A small masked image model, trained from scratch.
Model: encoder activation quick_gelu, encoder patch size [4, 4], encoder layers 10, encoder width 320.
Training: adamw at rate 0.0015, 10000 steps.
Data: trained on aerial photos of the United States (SatlasPretrain), 50862 training examples.
Rows from block 9 of the encoder of a small masked image model, named by matrix and row number. Rows with one number belong to one neuron. Each number is 128 + 24 x the weight over its row's rms, rounded and kept within 0 to 255. All counts start at 0. Numbers have three digits each.
After each neuron's rows are labels from the 100 images, of 14976, where the neuron reaches its highest value: "top examples" is what is common among them. Only what is clearly more common there than usual is listed. The data: aerial photos of the United States (SatlasPretrain).
# fc1: MLP up (encoder.blocks.9.mlp.fc1.weight, 1280x320), inputs 280-319
# fc2: MLP down (encoder.blocks.9.mlp.fc2.weight, 320x1280, transposed), outputs 280-319

fc1.104:139111141127136170161142154109114098107168152149097126130144156152106137143123119153121090121088148135133131109125149097
fc2.104:126128116168139090129162141120094134122096161139152150106107107167142111154107156109149152135133110113120175133086124120
top examples: building

fc1.176:109109107132132146164110118086164154097143145141123150144139177122159148097133099102102110182101146105145123157118135143
fc2.176:132115099125107148143110168061120142161161107150136112114000118119097149142137117144135118113130118125099120106122140158
top examples: crop field

fc1.647:163082080139120102149145160094119103127164151144081115121104136158157163130100125078172136102127105080129106130107135148
fc2.647:115138124150078088149138108108123150153141152136138115104000125125155169154137147105127118122122108125099134113111093169
top examples: crop field

fc1.645:129110082128100128115144169101166104103124142089102115133115164172123140084119122106158110132160154099126103115106144130
fc2.645:157117120083131125121124131101104110102151151142126118119000117098147145133128106157150099099097112114124141147167128143
top examples: crop field

fc1.377:140143133142103121129130152124133096153104111101114167105120096115093183113115095135172144150105086111148097122127140165
fc2.377:142102061166170157147138127126138095119137098102101159099154142092161100181161141106116159118120132130152104154128147128
top examples: building

fc1.72:090138131119135161150097148082144077137173149137095165134118154112089125132118156105127127097162098080124092116107149152
fc2.72:113190086146155130085122167113109138158132086127121132126057120099117162100166148102147130126100148186155170154116158140
top examples: crop field

fc1.698:089115099103156150137117147101147132141148140146158156180129103170181135133105154091160137100149106099122154126098118115
fc2.698:101129154122070114099153164098088100135109106155159103156044131127130142111174124115122113100096102118145162126110140128
top examples: crop field

fc1.648:140107134141111161100125153138155166160127141190157162101155097143159101150157147062098094132124115117092145114119137099
fc2.648:113182168132132094094095115136097080104095098111151127096001163140090141096096129152137164123144141134147160120088144136
top examples: building

fc1.743:099107123120143123165137177117140126152115144150136121141145140122113100086138144120116150115104127115119113146072155149
fc2.743:132122105100130114099138118107136131137114104118122153126000176090142131139124144153153126110155137146149141127146119150
top examples: building

fc1.706:106119074173148108137093166108154141136145141172095144174140150172158140138135096141175131099139143127136139114108130159
fc2.706:136151142119137122141135145113121145166116152140127138094000161116110113099115116154148132098146122156092153107161140143
top examples: crop field

fc1.102:124098122148154141120150140171119146101126139136141147127146127126149129125147141076145110150149104103149095144136099118
fc2.102:158156155149113150129116104097098138148121142108124132131000115095131142109121126171111127146121097112091158101159138133
top examples: crop field