From a checkpoint of a small masked image model.
Model: 13.3M parameters, 32-pixel images, encoder arch vit, encoder activation quick_gelu, encoder patch size [4, 4], encoder layers 10, decoder width 192.
Training: adamw at rate 0.0015, 10000 steps, batches of 128.
Data: trained on aerial photos of the United States (SatlasPretrain), 50862 training examples, 25.2 epochs.
Rows from block 2 of the encoder, named by matrix and row number. Rows with one number belong to one attention dimension. Each number is 128 + 32 x the weight over its row's rms, rounded and kept within 0 to 255. All counts start at 0. Numbers have three digits each. After the name is the row's rms in percent of the matrix's.
# v: attention query, key and value (stacked) (encoder.blocks.2.attn.qkv.weight, 960x320, the v third), inputs 120-159
# proj: attention output (encoder.blocks.2.attn.proj.weight, 320x320, transposed), outputs 120-159
v.139 119:095128080118126155112077153100150121184127127138100076147182121101115129093104137170120116116125116124163152107101158119
v.140 137:112135114194090139128083149168131176095142126139105115140154092185102138131098175141130159122145084106139138042070127141
v.141 075:143119130183151104095148112180050104129112129120091128185090086183112107061163112101098086117168174148113166144115118127
v.142 076:152119089105169091168189164124158139170174081137183160119137147100168160117143146118090140093101137169071114153197143130
v.143 089:173097175159160144125146182200096175118102092123169099139106101152153111110132123094172127155075084045147159131046160165
v.144 078:111145106134159102132152085148164102127126130155168173135138149145122115076151141169157139116207170118125136136150153156
v.145 085:155148170152139091182101139058108141175081191124162131106119133148140139123139097169116157103175076160108130148125110101
v.146 130:108116124130099140103105125162093143111141154163088120159083071134142169148077121162120119100110130075159134064096145166
v.147 079:103098177132168151138163174144125163095149128111161090168100096185116120067123118070152093116120077126166142157127100145
v.148 085:132141146140092084140079130168132157156097139138011115125099148137140123109148090081132105099070192087165161161117100147
v.149 111:122115108109153106148184064114076117103137131149128119073126167081135118114146160123144109128102159155114166149184145075
v.150 103:153116109111111099150174121096119140160098148123228133080107135111112138156120097126120131155098091159101094179207100097
v.151 081:161173142161131099118170156162148136142133179092137094112093110108092090085105160108141086122137149183091079173184179122
v.152 091:158128114157097149105129145135113153131100108170205098131053102133126144169136071064135095075167174085147148146105077120
v.153 087:073136122107143093165146068089180146119089090146216142150172125076146150174116148158104144134189153162092131156158095107
v.154 081:120094084078114130141186129129064091155121115147102156139077168148113090108098170145116129163189184186107130187122166158
v.155 073:127105154108156087136145061089106131102128174136079125159195096166129119141133180156114092113124129103108086139082126183
v.156 074:104129125145150080119098155083071148135132098147138114106154097126154126185092166093140169128151141093148185097161145077
v.157 081:190080152136105155132133145129111162159067133106204162174113107149114114131137088088165104091162110144111128131134065107
v.158 087:081120116128097131092100091102065116144137124157118057067078176120094097113156147140121175140093092092110148078112100154
v.159 074:159131105169088129121080190084095130124145138116071123136115126093106166170075162151093143101116156128115094129173136138
v.160 104:106151155136110093139092155181140129112124100101181188147178119096103121217122164138121138083098151193149110198104127083
v.161 098:077167150115142121093086124154053110131145100109161152131091086194113162106149111119104114119171146183108155124153097091
v.162 079:097073151130112146155157205149065105169120100114117198082095112145115104073140142146150148083122133138089105126115034121
v.163 104:182164146114140175111162109067054110120168233146186038099083112143137120104101069129131128190124158136168159163180146110
v.164 104:132103120120080132113107051193048136167098155132192146127068121165163104099099140168108119152163161165116143121147134157
v.165 098:141108113176114125144131192167174079142124162123153179121099148101146064124126108108101124082138123116069131155082106078
v.166 085:131149115165097146112082153187161097119090093161145211126116088119159124118106136127114178133116160118093166132142122159
v.167 076:147172161127143158117165107149113150114155071148185084167160183133173131145112158149108159088142117078158131148110117101
v.168 119:120143147145136136095120134100054112119142140139170135139140135164138154084115120128087138168123084189121130119136115113
proj.139 128:118117142158129102127132103090161132149121130093148149115101161117165101108155128126152112146084137143089155167168094119
proj.140 146:116141153146155046119153124131140072129117102111137139120088129117184122131169137125109157147082148130146114174145080102
proj.141 088:134124086169079134119092115087088111120132116074097090151121190119175136149133082122114115116100102166156147160141148097
proj.142 089:146126121170087164173168184145091173140176140133139153151108129117081100129107110172153101113094158133111135115158197183
proj.143 097:096092129110137090146099085106172114130059138094146115154072154079102151118149126137134094149155095096148121138178063079
proj.144 102:133101093141100178164150216143117148129184141110115139110118081166099162082098163104140151094115150177158169069088109176
proj.145 089:140139100185130106092140157138118072130146114132086121165088109172111149109146160118114108160092128153092149073135153129
proj.146 130:107096132126160094133148104097151119123076117102117113106120146089135093104121106106142151160138153119149110168170147109
proj.147 085:073090125098106113155137130113109133191145122142185144144071171123116076098161133174143110127084162100126163202198070143
proj.148 088:119108077083126122139129091161155200105122151093069150131138097167148098090162172117141151148133133166136158146107119175
proj.149 120:134115119110113202099116191137135169145171116122077154161139086180097118136081133124095127141123080112127136123073167156
proj.150 111:145125101142110152107135179122122166084177146167103149121104093164117118075085122145138149136162085154123107088135194129
proj.151 089:143100143109161135119132164118076107118162171110079184125119125152083164094120129157150100150165157114090138109084087180
proj.152 089:101145158141107113112123083113062140106100115152087143088193111114148140145101134165119103147138085159183098106148157149
proj.153 095:093143117180091127104152125088109158127177135091113119144105089153168129171105149171111104119105133084160150141128141158
proj.154 090:104138115122090189147144200117143170095137099133112113155134090109088079131060144104105111125143134148151170133077130114
proj.155 091:124175173132148144092129101094109139132159144151143133075111112137127091102113091105136110170125173142156139142192112092
proj.156 080:130131145169116135170171122077102110166098162050139167168168204176133147087128085181120142091171159172139148140137148131
proj.157 084:118161104106154164162070087192148137077189094112126133168104167124122163132140161142167126119088120157138057123154096135
proj.158 088:119146099165127110156157087161113089151086177095108156143151167117147110097175145103120175147111140162096081117134109096
proj.159 088:153133091079121080111119108121133149089097181099122134111160172158098155180160097102138119117092184082144121152110102134
proj.160 094:172174150187147134112113051150183094144109152107121120110091141111122111161089073143136082148139146141136159100212076145
proj.161 091:161177151138133094096078161095104165100167145069052164136122099152162146160135152167116123122093167121087150153189126168
proj.162 095:185130085161077083074124101154167150139106094152170167128128174113094145097118162125134127125140139132170074125060076162
proj.163 097:106092085091163149089121160099123106145147179162096146122137108154111172101152109148127107094163096151139121114108147095
proj.164 102:144142121153176151078178121139161087098151147127115151128137155085090127090107133100125180155116165127061096143099143091
proj.165 091:186157164164095113184193061114143127119154127097067120116112102103146123134159110166125146131093155151148139138091167178
proj.166 088:164174084121147143088105120120195075159192110167135163153118077114099132103165099098158139108118141128170090163151148159
proj.167 083:120134094110142122101137100114130122108155136137122076131148145171117112161162176094172109109140106124093094149189135104
proj.168 113:141160136130099105097097160140152169158108115143138117080177090131139154152114101158129143127149149094174141159125089142