Weights of a small masked image model: encoder arch vit.
Rows from block 3 of the encoder, named by matrix and row number. Rows with one number belong to one neuron. Each number is 500 + 25 x the weight over its row's rms, rounded and kept within 0 to 999. All counts start at 0. Numbers have three digits each. After the name is the row's rms in percent of the matrix's.
# fc1: MLP up (encoder.blocks.3.mlp.fc1.weight, 1280x320), inputs 256-319
# fc2: MLP down (encoder.blocks.3.mlp.fc2.weight, 320x1280, transposed), outputs 256-319
fc1.1137 057:492456518520499488492511453492468534534471483525467511523533494478507469546531478476522534533525532487497485476552529500521472533497509517514499463474507516540518515517473495515501521474528483
fc1.1138 056:533501513500522462487465527544524491460454517523536453497530491479478509496490524541541499530471514452485560464493491506480466523491482512521477513516496492465484501530491492487457493500491500
fc1.1139 073:454480517523518513511492459519491489529468523479467500541488490488503464515536443502445506465505496494487485506511521476510499513517483429524522473504502484483497479473508524512499469529497527
fc1.1140 067:498487480531522448533504485486477471501470519540513516493535510539523526542513499500493462504489512516487519526488484500505483488432508535489505495530537515499447527475473517478492481492535474
fc1.1141 246:532504499526488473530521525485508516470538519494508487494512468507512504526481498510520490515506528527499515440514502452480479502451475530498518501520492512530457489463516530513514489554484495
fc1.1142 077:539546515507494494495503469527442478509513499517483527475478482483481504505504525513522468490525524465485460476531486490535456482509524512476517490517534529470560503452448507553470525556469485
fc1.1143 073:448512489472555508460478492488520521490445505525469461558497547514505466471505471546486461486481489534491499464483479484489490509470502548526476482511491497518521508508477507500470508487536539
fc1.1144 069:478472489522541475517484516471494454536504504513507472549490516541522495519525528506479497470497533496486499498517484563503455526469525495474485471527480482476494457518516506502485481494516494
fc1.1145 162:501530522497551506491516531531462481512494477531454533526529497511502496504464481502528515548501516514523468480515516492485511477476533477485477481485475503506517476494462498524494524486499485
fc1.1146 132:546525510516560513519524533522510490526553534490508507529468469482506477488482506476584548493467501433526499486526530540530510539466517491496503516494505504501540515511508532497473509497490478
fc1.1147 156:437518509507483505465467485498524504497450506509504471474473505514516506488492490524543491523570507574489433497525456535516500518462513501519528486511502480510463477548497456493534497478553491
fc1.1148 157:504525498501440533488499514511470502524509517469513518466451486496516490495511489503501476517486509511505491538507513461518508526455518453513529518513528500555459517505490463512500489554543476
fc1.1149 056:540484504480511492484512456539473521516520479501520534456497505516519486534525504535525478510502489474489469467518452467478468497482518529520490507515507516473528479495524509533468503495477473
fc1.1150 055:478495449483494518490460526524526457500459518548486531512467480476465504510550455494521497492520501445463490485487526443479519497491471506508501494533526519529505507533474491504510493500494529
fc1.1151 063:510532497493518521549455482521555456494491516493481515474475474539476521470477505530505498497515550466491503522505454459510549473502452482476505494525486462508522505498535514460518463429528490
fc1.1152 066:499478521516504483501527475537519499517523505497501545485505484480487515501464465533514515545522533543488511532487480521511521470477478502525473503505462469526541512458463487482466462538537510
fc1.1153 125:516492488494523474512501469503521434503542510495493496512476539521520520500480510543488503492512542492506501463506503540478488485488499525503509521483557514505474519505468449537483460470521530
fc1.1154 056:493522483494526529498508467479508448480482499492513479494485520530475506469505519477541493524468499487462510499523520450480485522491502493500452502494485491531460461504504460490466517478520493
fc1.1155 073:580471461476506550506477473498494527537485505534528519519536541539470491493536541485505496535529476520478448479464497506519501472509518494466515527518495493516518527469481541514495519438476451
fc1.1156 149:478493482486479463510477540541471487496468521518532516509435541475524499548509488506484510508490511482488486540495511475507551527466527482503493511501525511556472521472492486507488446531542473
fc1.1157 057:493465486467507497526476529494482511535543490477469524551541497489527550518483491525456461529492498462463458524514498490493490512499500473498475485456479522495505470479523514525523499541523494
fc2.1137 063:489463528519487544525537488520521504540501542499519503468479519466506455486488505470489526511512510472485527495471534494516504527417481514486509499488517481468465469481510499522499483518522494
fc2.1138 080:457538536495504482486539522481484508530540515481519576493481506525475494497461475459479462489473503449472515488481502531502533510348488523521486484476502488512511486484509501516501530499521500
fc2.1139 084:518491526536489495536515491508479519480523503517527470505494516506509540493519504479520493519485482490486523484473510517504486491331479541528483495502484526485475518472526526505493548480491530
fc2.1140 097:508530490513514517505495478523489479483480481518510491531487494487524491519529467527482525478494510487487508499488523498481481477261530491471515482510520528503479479524522499526488514498484504
fc2.1141 216:471533463516496454488502508515503486509505451521491518471495516455494488516506484530482502474470505491495476494501477499456491504480511475482533493496496514591472522485565494539477541453480528
fc2.1142 078:472472463493475493468529510514485568518461539514495513468513488497480478532511481531519481512495517506514525502493497481517515512403507509519486515476565529499465525503499505495515530507468496
fc2.1143 085:491469505476493509490489534512511510533522496491508513475529508487514493487525496480481503530512503491480482540515535500509489495282496527506522477517524471520469524478480535485494487473487490
fc2.1144 102:508512482512495492485484497494528496475492497476493509506479487477501506496503477478484504521524529497481538507505485497492489475277532497528458491502510517489498489469509489525505503470486517
fc2.1145 157:507541528514519509475486505472512519511552507519519448467512448534474510523516512548510477532499494496519530481487496509492522510413510561511503460529478508501503481509482472471502538479492536
fc2.1146 103:433515495443482525500447526486473532489513509519524468510534557501523510504513516513491468510474477500482488523534500523495493529412495518523494485501492514520494525458519504483472471512527529
fc2.1147 142:552529542511511498492525475481500506478542492478476489546502494512507501467558517486493501493480510471465524520521505492457505505330469497487527540511496489465545524481504527491521508515466497
fc2.1148 126:535502470516443499482484516467492509514538474470479492484469430547467506477456509496480529488504511519510490500526504494487442513322501530546528481503525515509508492490509500521513481540512434
fc2.1149 060:504543504509512523481505494516525509471481494500508463515492503488484461513516551537512512499474535490482458502526517494478518546405540499457483473519469491498481514464517522496499514494501511
fc2.1150 069:544521530533475491492485501470459484502503516489512471479498491510494475491459517518516533521541496520494502495463518524517522496385493472528466494511499529507482468507504492508526522440471486
fc2.1151 079:471506466472481512501520482503503481496502522486466507504492480499484483487510473498513488487512490487534479502533522483503475494711504471513536509497473495517457470496528503540515487482513499
fc2.1152 068:527487492527543480507472481510530506512481499497500496519483507506502541487468480519495529512513482537482532502481488536500483529349476508536477517522560519486512537536512505455487488513470515
fc2.1153 104:483531536519457497517504530510487472451512530527513504514479479557489525454560541526512495478442494447488473470481541444491532512414516508502496521529512494507468525550497464452448485491511534
fc2.1154 077:478541491476495473500508501504498522488525478524507481495497540479505502498544529475521491527482479485535482507509472546500514497308485528491509522508494514482479522522498497471467528523529510
fc2.1155 098:486516492490476489505491472502487492465506477499489477478530495474491491478519468519471513520501521496473513479497482492503489534746504495497466477484498484520496505457488498472492488539483524
fc2.1156 116:537472494507468493492476501488476482499490474476490483486464504479495502520496500463452498521516524498478525548490518463500509495358491500509526511521489523472494539480528498481565511529515436
fc2.1157 075:537479508461536508497467493494526516508513489475485476515531517459507482475518518520567504527503523475532503510492497547510484453390494455506532508490488524503479501489515463476498532490485515