config = dict(
    train_examples=50862,
    rotation_deg=10,
    mask_ratio=0.6,
    encoder_mlp_ratio=4,
    encoder_head_dim=32,
    encoder_qk_norm=False,
    encoder_inner_norm=False,
    encoder_drop_path=0.15,
    encoder_patch_size=[4, 4],
    norm_pix_loss=True,
    beta1=0.8,
    epochs=25.2,
    lr_schedule='cosine',
)
Rows from block 4 of the encoder of a small masked image model, named by matrix and row number. Rows with one number belong to one neuron. Each number is 128 + 32 x the weight over its row's rms, rounded and kept within 0 to 255. All counts start at 0. Numbers have three digits each. After the name is the row's rms in percent of the matrix's.
Before each neuron's rows are labels from the 100 images, of 14976, where the neuron reaches its highest value: "lies over" is the class under the peak. Only what is clearly more common there than usual is listed. The data: aerial photos of the United States (SatlasPretrain).
# fc1: MLP up (encoder.blocks.4.mlp.fc1.weight, 1280x320), inputs 107-213
# fc2: MLP down (encoder.blocks.4.mlp.fc2.weight, 320x1280, transposed), outputs 107-213

lies over: crop field
fc1.620 139:108136090121154141110151170069132166083123136146092173091138152138135145148102116129129081120101145133205144131147144167148132143096124090154123153143117090089152116141114178117150140133104138193097153202114120167143117145092102173069055175169077122139109174157154114087097128166200090116197134105150132167122060135101099
fc2.620 113:150097117136125142189119145117136134151090079117128077130093141139102116110148090074154127102136151117132032118065087136118140092114176181120068128123148086109125134132189135105118125133062143175167128095165181132142118190106109118167108137078152157161155084129125140144128081097128146201114106144082109071142118135205105

lies over: crop field
fc1.669 071:166111110183105087131116129152116183113195141151076109147166095119110122100115176137199123157073118150158129154095165143112167105083145125128110170086141116119170191178075129099091105153106128162174150136123144089118129086079093101079128106072180173175078158131086115168179111117072156188154097100138170192151134146116141
fc2.669 082:111125185131124143114164112124112140130117066136121155114073118180162131160100114089093091095157153142107085136112149145181139139116097097152100116152169174168188170128140127113126144138177153155115103095118131156166134073103119132157084086106127114133160092132201159121157170096147179123098129112124143141130118102131183

lies over: crop field
fc1.680 089:088149114100103109141125121079108093111185103169109115151155175167084169110181185131154128123146118146139140144084096170161111149111141179123107175103092099135142096184155157118114117100117134157153135147174068160092115118103129108117138133122164096199136133142166170137181141160116182118106137060174115180177127184129148
fc2.680 109:128159127142139115131142173100130108149179142095169098108148115097093093102134131158142157106130146155135108150123144163134153098150153105095158081136115142141123113129156154115155119125158135123118143121130115109126110113113113090137120142100111142115124174120104118103141119124154097131117134169133158084125117121101143

lies over: crop field
fc1.742 169:136162129150164118163130146139114150158075145119129129089124147206115173140134130109167080158103137117133164139163061128172117114103173178134125141167101108084120167144154188119122141141103124170128146111077119180134150104137114101115039133104100142137092052148121129135122081101156140120157153093116120175000157123153108
fc2.742 124:142108127099134134176123159091123135150113126106172133109138146142111130117107113089131111107112146090131109169104113148133172154152163174111144126111081133130097155095166131095089128113158154155148121127162078166126147138121158132168117092087172153115083122083109149120131116119103153169104108145155135126146124127160154

lies over: building
fc1.728 072:128118130161156148143078128105092192119113098115146104086134182103114145098144150116095164178123102159177175068149119164158169086177084107099057120171158163077148097118124121154142155139186116112122129097126168144123125109133147165167160103149103099075146159095136087140181168114141124197177168068111063173158118181092120
fc2.728 076:111100158160117166093149074078098146115087120110114149164156131079139163138144187158098097154159103152151090090107106093166130124136093076106156102110139081109087158152172088173076117154125114109154123150160214132121144164073083077093183178161140122087147129115113108122134176136119130146085173118060083098130166100112147

lies over: building
fc1.9 075:077115128092080125072180147167081173172122127133161197072114086185108175178145125126092084144096159169109111175123115069092076149150112164098078170187178124084121149105153169093155176126139170071119060107164130104083170106083086162157116138162138182121107153101173074112140147108115150141091116152139118131099086110092166
fc2.9 079:195162142138146164169159117160167092135126132137158135144118096166127110177085167125104123091166143099153108136083146097137146149147089072107118107081090155168140158151082114119142151117123096087188144105106135112120179111146186104140179139081165105141171183123166107143141095163144148156146090161148101139169131172124168

lies over: crop field
fc1.636 073:168139088164102141174166142085085118144124163142115135184077096095097103164135188166110157135112083170172127089105131102091085112126130135111129085146101069156103128123138128128127151124154084123104087159072070104141150094130126139125132103091145145124133089206069102092093223144110109079166193175064100076117147103140158
fc2.636 081:138161162182222110113135166101133108145099126150138120119152175079132175091108091138127109134130143137147100127127178128151153136136078141154084126133133136098108142154128115117137119083069102077188148187149153133077174143138105177112102143151154145162120144128152159108151147076193168111079122091108142142101161138109126

lies over: crop field
fc1.403 074:157176116129091130088124137098149110149087155080164117074141137128125139108097089144169153118147123136106158163174082083119126135117130139096119137153132092107065073167164142109090127160151091163145138099124174095093203109112119173173158108141110160081087132195172113167122157138096125104153190167089080117101176081075156
fc2.403 077:169181124165087107158123144187151092158148160110139126156109069131149099161144156123144170074131095117157070102152096119167147126177087071093110149114110100125178126103164120131147172164122114124093176070145153099094115074166108127145188134176120125103102102181105092119121175132104068169170123169118136148151159117123084

lies over: crop field
fc1.576 095:142106128104074185141130168132134110135102161115134176184160157065092128141130115179193133098147087128164133135089090132141146109161114142126147125164157118165072131181107143147136114123155165182138181163109097124174087148068102124121118197098097144201140074041089113103187162130147162071088169090145212123114171051211082
fc2.576 135:157150151141161103118158105117165131101142129137150148096110112147145106130134124161082162154148121158106116129105149122133146113145106128145116167157111123114118175145119146159123112149176105141124143099146159143122135123142126140133143098092144125112152116154135133102115131143135132135105159146121108112129103169134168

lies over: building
fc1.362 073:111170124147114129165145084151166179096067140082126153133133081108157080099150206164174123108177087091115112103150092070144124157176067121130174174120093107135150137154105134152157191146080082139130064068169086105075080174147092129134119168152113175128065130127154118180141152131080097138142176159103194113129130204197109
fc2.362 087:115158115083169117092102121179109094101150143161143169127107160082118103109092125089117186110158161120159133094142113167164175127133167074134129106150094139126174124106146143170095080164127122115100103155107172144115087086154110082150101115101134159120106160139165100084087117123123151137109118116117140105151142116103134

lies over: crop field
fc1.206 085:088112089119150134157095133131045090223101086132111122109119090086156125118148091163059058081105102090136143172137148170090159139099162088159123062139111107187134155112094100140139108142102145110125146127143147099160120092101123101095016100150131191161165192132114106093147133115192089115140087170081115158155098127137085
fc2.206 114:159134169110113157148147133111131125149124125101110154125109129152119167130129099108157142147141143144146131151134136087104131127137135137136143136148124150134147138149133125117101149104081155155147091097124124083126138109163092147149172094138096108138144119112143161124119100126093121081119125119130116140153119139127122

lies over: crop field
fc1.168 081:118125166118148150153172094118109079089121128094164198113156152187088100187091121073205118138115124107117158164068136169120123115116168132169077171176191139098136160176062102084087146114174140164153059151110091159114188166130142157119137165105152140109139108097188086185192072098112095116137102052107096101094078171158136
fc2.168 108:100133121104132164137104115136112159096142132099150161111146124139159142128151148100077176134104145131159120117150132110150132121153141139104091143110106119136152093149165172096119118123114152097142133104133182139111103149090182133136093152128159146118128135159113170114139111149147123131103108125126101125134131154127127

lies over: crop field
fc1.514 141:109132114127097165099094128114071160166179095111110135177123122144134126107163191162097132129100145134197166128113098098170097133126109119061117145182099175189110078136120154164125151077095143107132162114145093157134132076110095135136165152114174149175097131152118128118102129147108238113129138120182138119107138148171118
fc2.514 125:142124120128188130093097142164111107165087151099153113132116127149100159087098132106154141130129141154141101161181126161146144127100109158134116111121118103119131155128137104162116106120145126145114152151153162154126140170136140130143108127103155139117144109140163101109093127122121099132177137127130154089108137144125089

lies over: building
fc1.55 075:147172152084167167115143176180054123171124140116158185082137105154131091093091135136181161189154131078120130175076145129101081092161063169090090099090155094082123114191099091069116187091131125136075065106156098087094121147149132107105172175175174125120130124141147061178139127154156098167113163117114110127086098118100099
fc2.55 083:090121102100114167111130079186141106113115152186111145104144157111153075142109137165160143092178164145098134062143103136127132158092110140123151158152135128119137161127144116125128168132091147142103104123139176180099088153149145114133188118090109185140105113145114168122154122123101071145124071117176124101126100175140141

lies over: building
fc1.77 109:122070095125110132152117066110154102092131106123126169097161127133200117123148163057208179116080165088138149114104109120100153155125143183125112139131138102084122055129158149132092136102097088140134070159127093178068183148092109138120114101131174125141052104092159067171164065119087159121128180103188107108112147167095125
fc2.77 122:096128133129114158107143107164113087146159105120152167131167120146122151163150111100100150146130135164112145136168138116106140149124119148108115140142122164106124139115164133125114149124150141112163138147132147149115139109119153089102161114135114153115140139155135132145140156117098157130126119131104166110135109155154125

lies over: crop field
fc1.171 076:183166069139083096122130127069118086154126108136151137170141126163173109128103121136181140087148130133108105119154111104104162126078082164132128108150157102134151075204131113132114099076166076131113156167146158155115100181089112182137118184201143101112125146121097151121134164115078128078130117049142107141140082146106146
fc2.171 090:112110172117081127088089126183156101120139108106122089152098162139163092134128118159128172119171161152123090125149154124098172094118177056112140120130128116103161085163125157125136121135160141121164102176098146117144105130139124157140118121150161124106170149126123114145093102129161126133125136145094125118090166085144081

lies over: building
fc1.322 074:066084156120078091163143121103115126116158154118089120149181209097139083089187111095093145109144099169152183181168099108183083103102130124106056128185169111162150099133117100162159155098094092094148078092079082155112112161052164163134120094135191160115086157146103154042097126132175063140132119126088088140135093138145120
fc2.322 084:128116104180179124097148104166075128098152131135177101172151171079168113087096128179119133144083132095094104097119135076153127095107135090088169112119125111135122170099099173121134145153196166179157167132158167118141072152091136152097094154063127092114148154098135129143137186105158188117142098160093116164086154115128152

lies over: crop field
fc1.21 092:105141148150154150132104116126126131183079134148154129096088125086059159139123101211033080165151122117109099101134171120152152117113116074097110085109106180087143111121158083155103103118123082115112169189153120120178113106120136135111062107115092189144143146179111120073140153107147118122150147180068114137182130082135118
fc2.21 113:136139134132160141111112146127141107100128129117112154130121083104127146130103113124126100129098159144090122142162142107178097103074138136106132155098142140102145144113136135116102116087128140130164145159103144113099134135138142097112114162140122088109138133146135154118117132154115121096121149096151155103133107141111134

lies over: building
fc1.287 073:146157124179146126140137169154059140095161124105089118106180078145083165126078195119222162161077111101090130162058165091149104120122171123145111168138128141098163087126091147105089125129184106131080141088136155094127083112098120158186125163095073181182168112102107160109169169169083180181165147105117140163092157143097100
fc2.287 078:134138114113134093165111140120086128093168174115091148171062170125141101171100131156095139124143164166107105124134142164081156129144140086146156069082107151113148156081119149122097147106113080103065115105160112140162115075104118106152116099132114053132139161105167085105168165085128166075101128153112130084143124079152130

lies over: building
fc1.384 078:155119087170161087145127142066094153104101096146134123132152137108152134167124103096143140177113127149086117115110130090059165103070144206151139091186118153131129085155109195056136082138158137102079074101139100184154079104120123127148120143079149123095165115116144181076143156138112182153142157153131174118164108137113174
fc2.384 090:119137132087128103116151161146118113136146126110100118155116122097144125104130111103097163119110136121089109138097171101064127129169145119136089119108130152169112143138127154147140107096152149107143164120144089164133167100140135095100107174168088179123161173103092156122115102123153112171125183119132108099128132183124135

lies over: building
fc1.584 089:184112141111128132104179081174159152086148168092116179150169139101151089071088140077240104152146125132111150097101154094094108105100137168116149123124104146139109103085128110103101148099115181141145124075153124092148134133145093132161118165182131128137119097111136139108092142106155110181133109064137226096153105112174134
fc2.584 115:110119106106135137150103162120115155095141123096178166119163099132143147108125149109090114112174150109146090106112169109177122134098132090163132141148144132130122163122131161122108111118143108148110153152169134135141103098148164080127105094129154136129118173155117106152118097164096151108110148164111157129097154105093136

lies over: building
fc1.447 080:134165083116162140153100159135132177154160161130222129185136057146095167090148132161073095156157153109129148154118221110144094148121097090170070075113102122139151127125131119130104030098126157160128101136072111125180116147100147165173114140116154163193129164174087151093146169102190117152134107162127069076090099105181122
fc2.447 119:144097150152129084119112097098127118099133132116115129144153158142109107155136140150143123116136113112099128133098122143126120115136100137149115111141102111102143137139103116118127125119052119094081114077149128146138103119127139136142165109131135103087133151144165170109106153106074148090103116116146156154098134118112157

lies over: building
fc1.75 077:147114171165114101148092162129118118141097098187081119154120146123087081108114173111128183125170106103177159161149094123141106164123158173160118134139146103136132128127103085098163130147144136138131194053166149174177178127103099098179087164093161110140155144155149118158114142133044147097146104101090208111147119114102154
fc2.75 110:114113095116144115145106118115094166109168110137159148153082147141130128100162101109113154127159124103079096105104138120133094144146099138095127090145133113173138115156124144115104091117159160124108100087161122157167129105172138123092141130099140112146155160172114131142109175160097150129108166150136080143122153115123108

lies over: crop field
fc1.464 212:122127143202179161162118145088073167154156110090124116112162103105090143128094094118119177148099164151135157089160049134194100156095114110132137133166161110074194133157117117151117089144154067077078175124112085136114127070138151091103098151104122146207129099144158132091125133150158106087094167141169084121122115182137138
fc2.464 145:104126128168103103185128057128185159096082124140099075092158113131170086114166061155098129117123150104114150129137148126158149119172152138158117111116108105142112095080112111166151158139144141106172145141116151171086112100173110100137108060152094150129120096105129164156173148120126128177116156110120095104079111080117128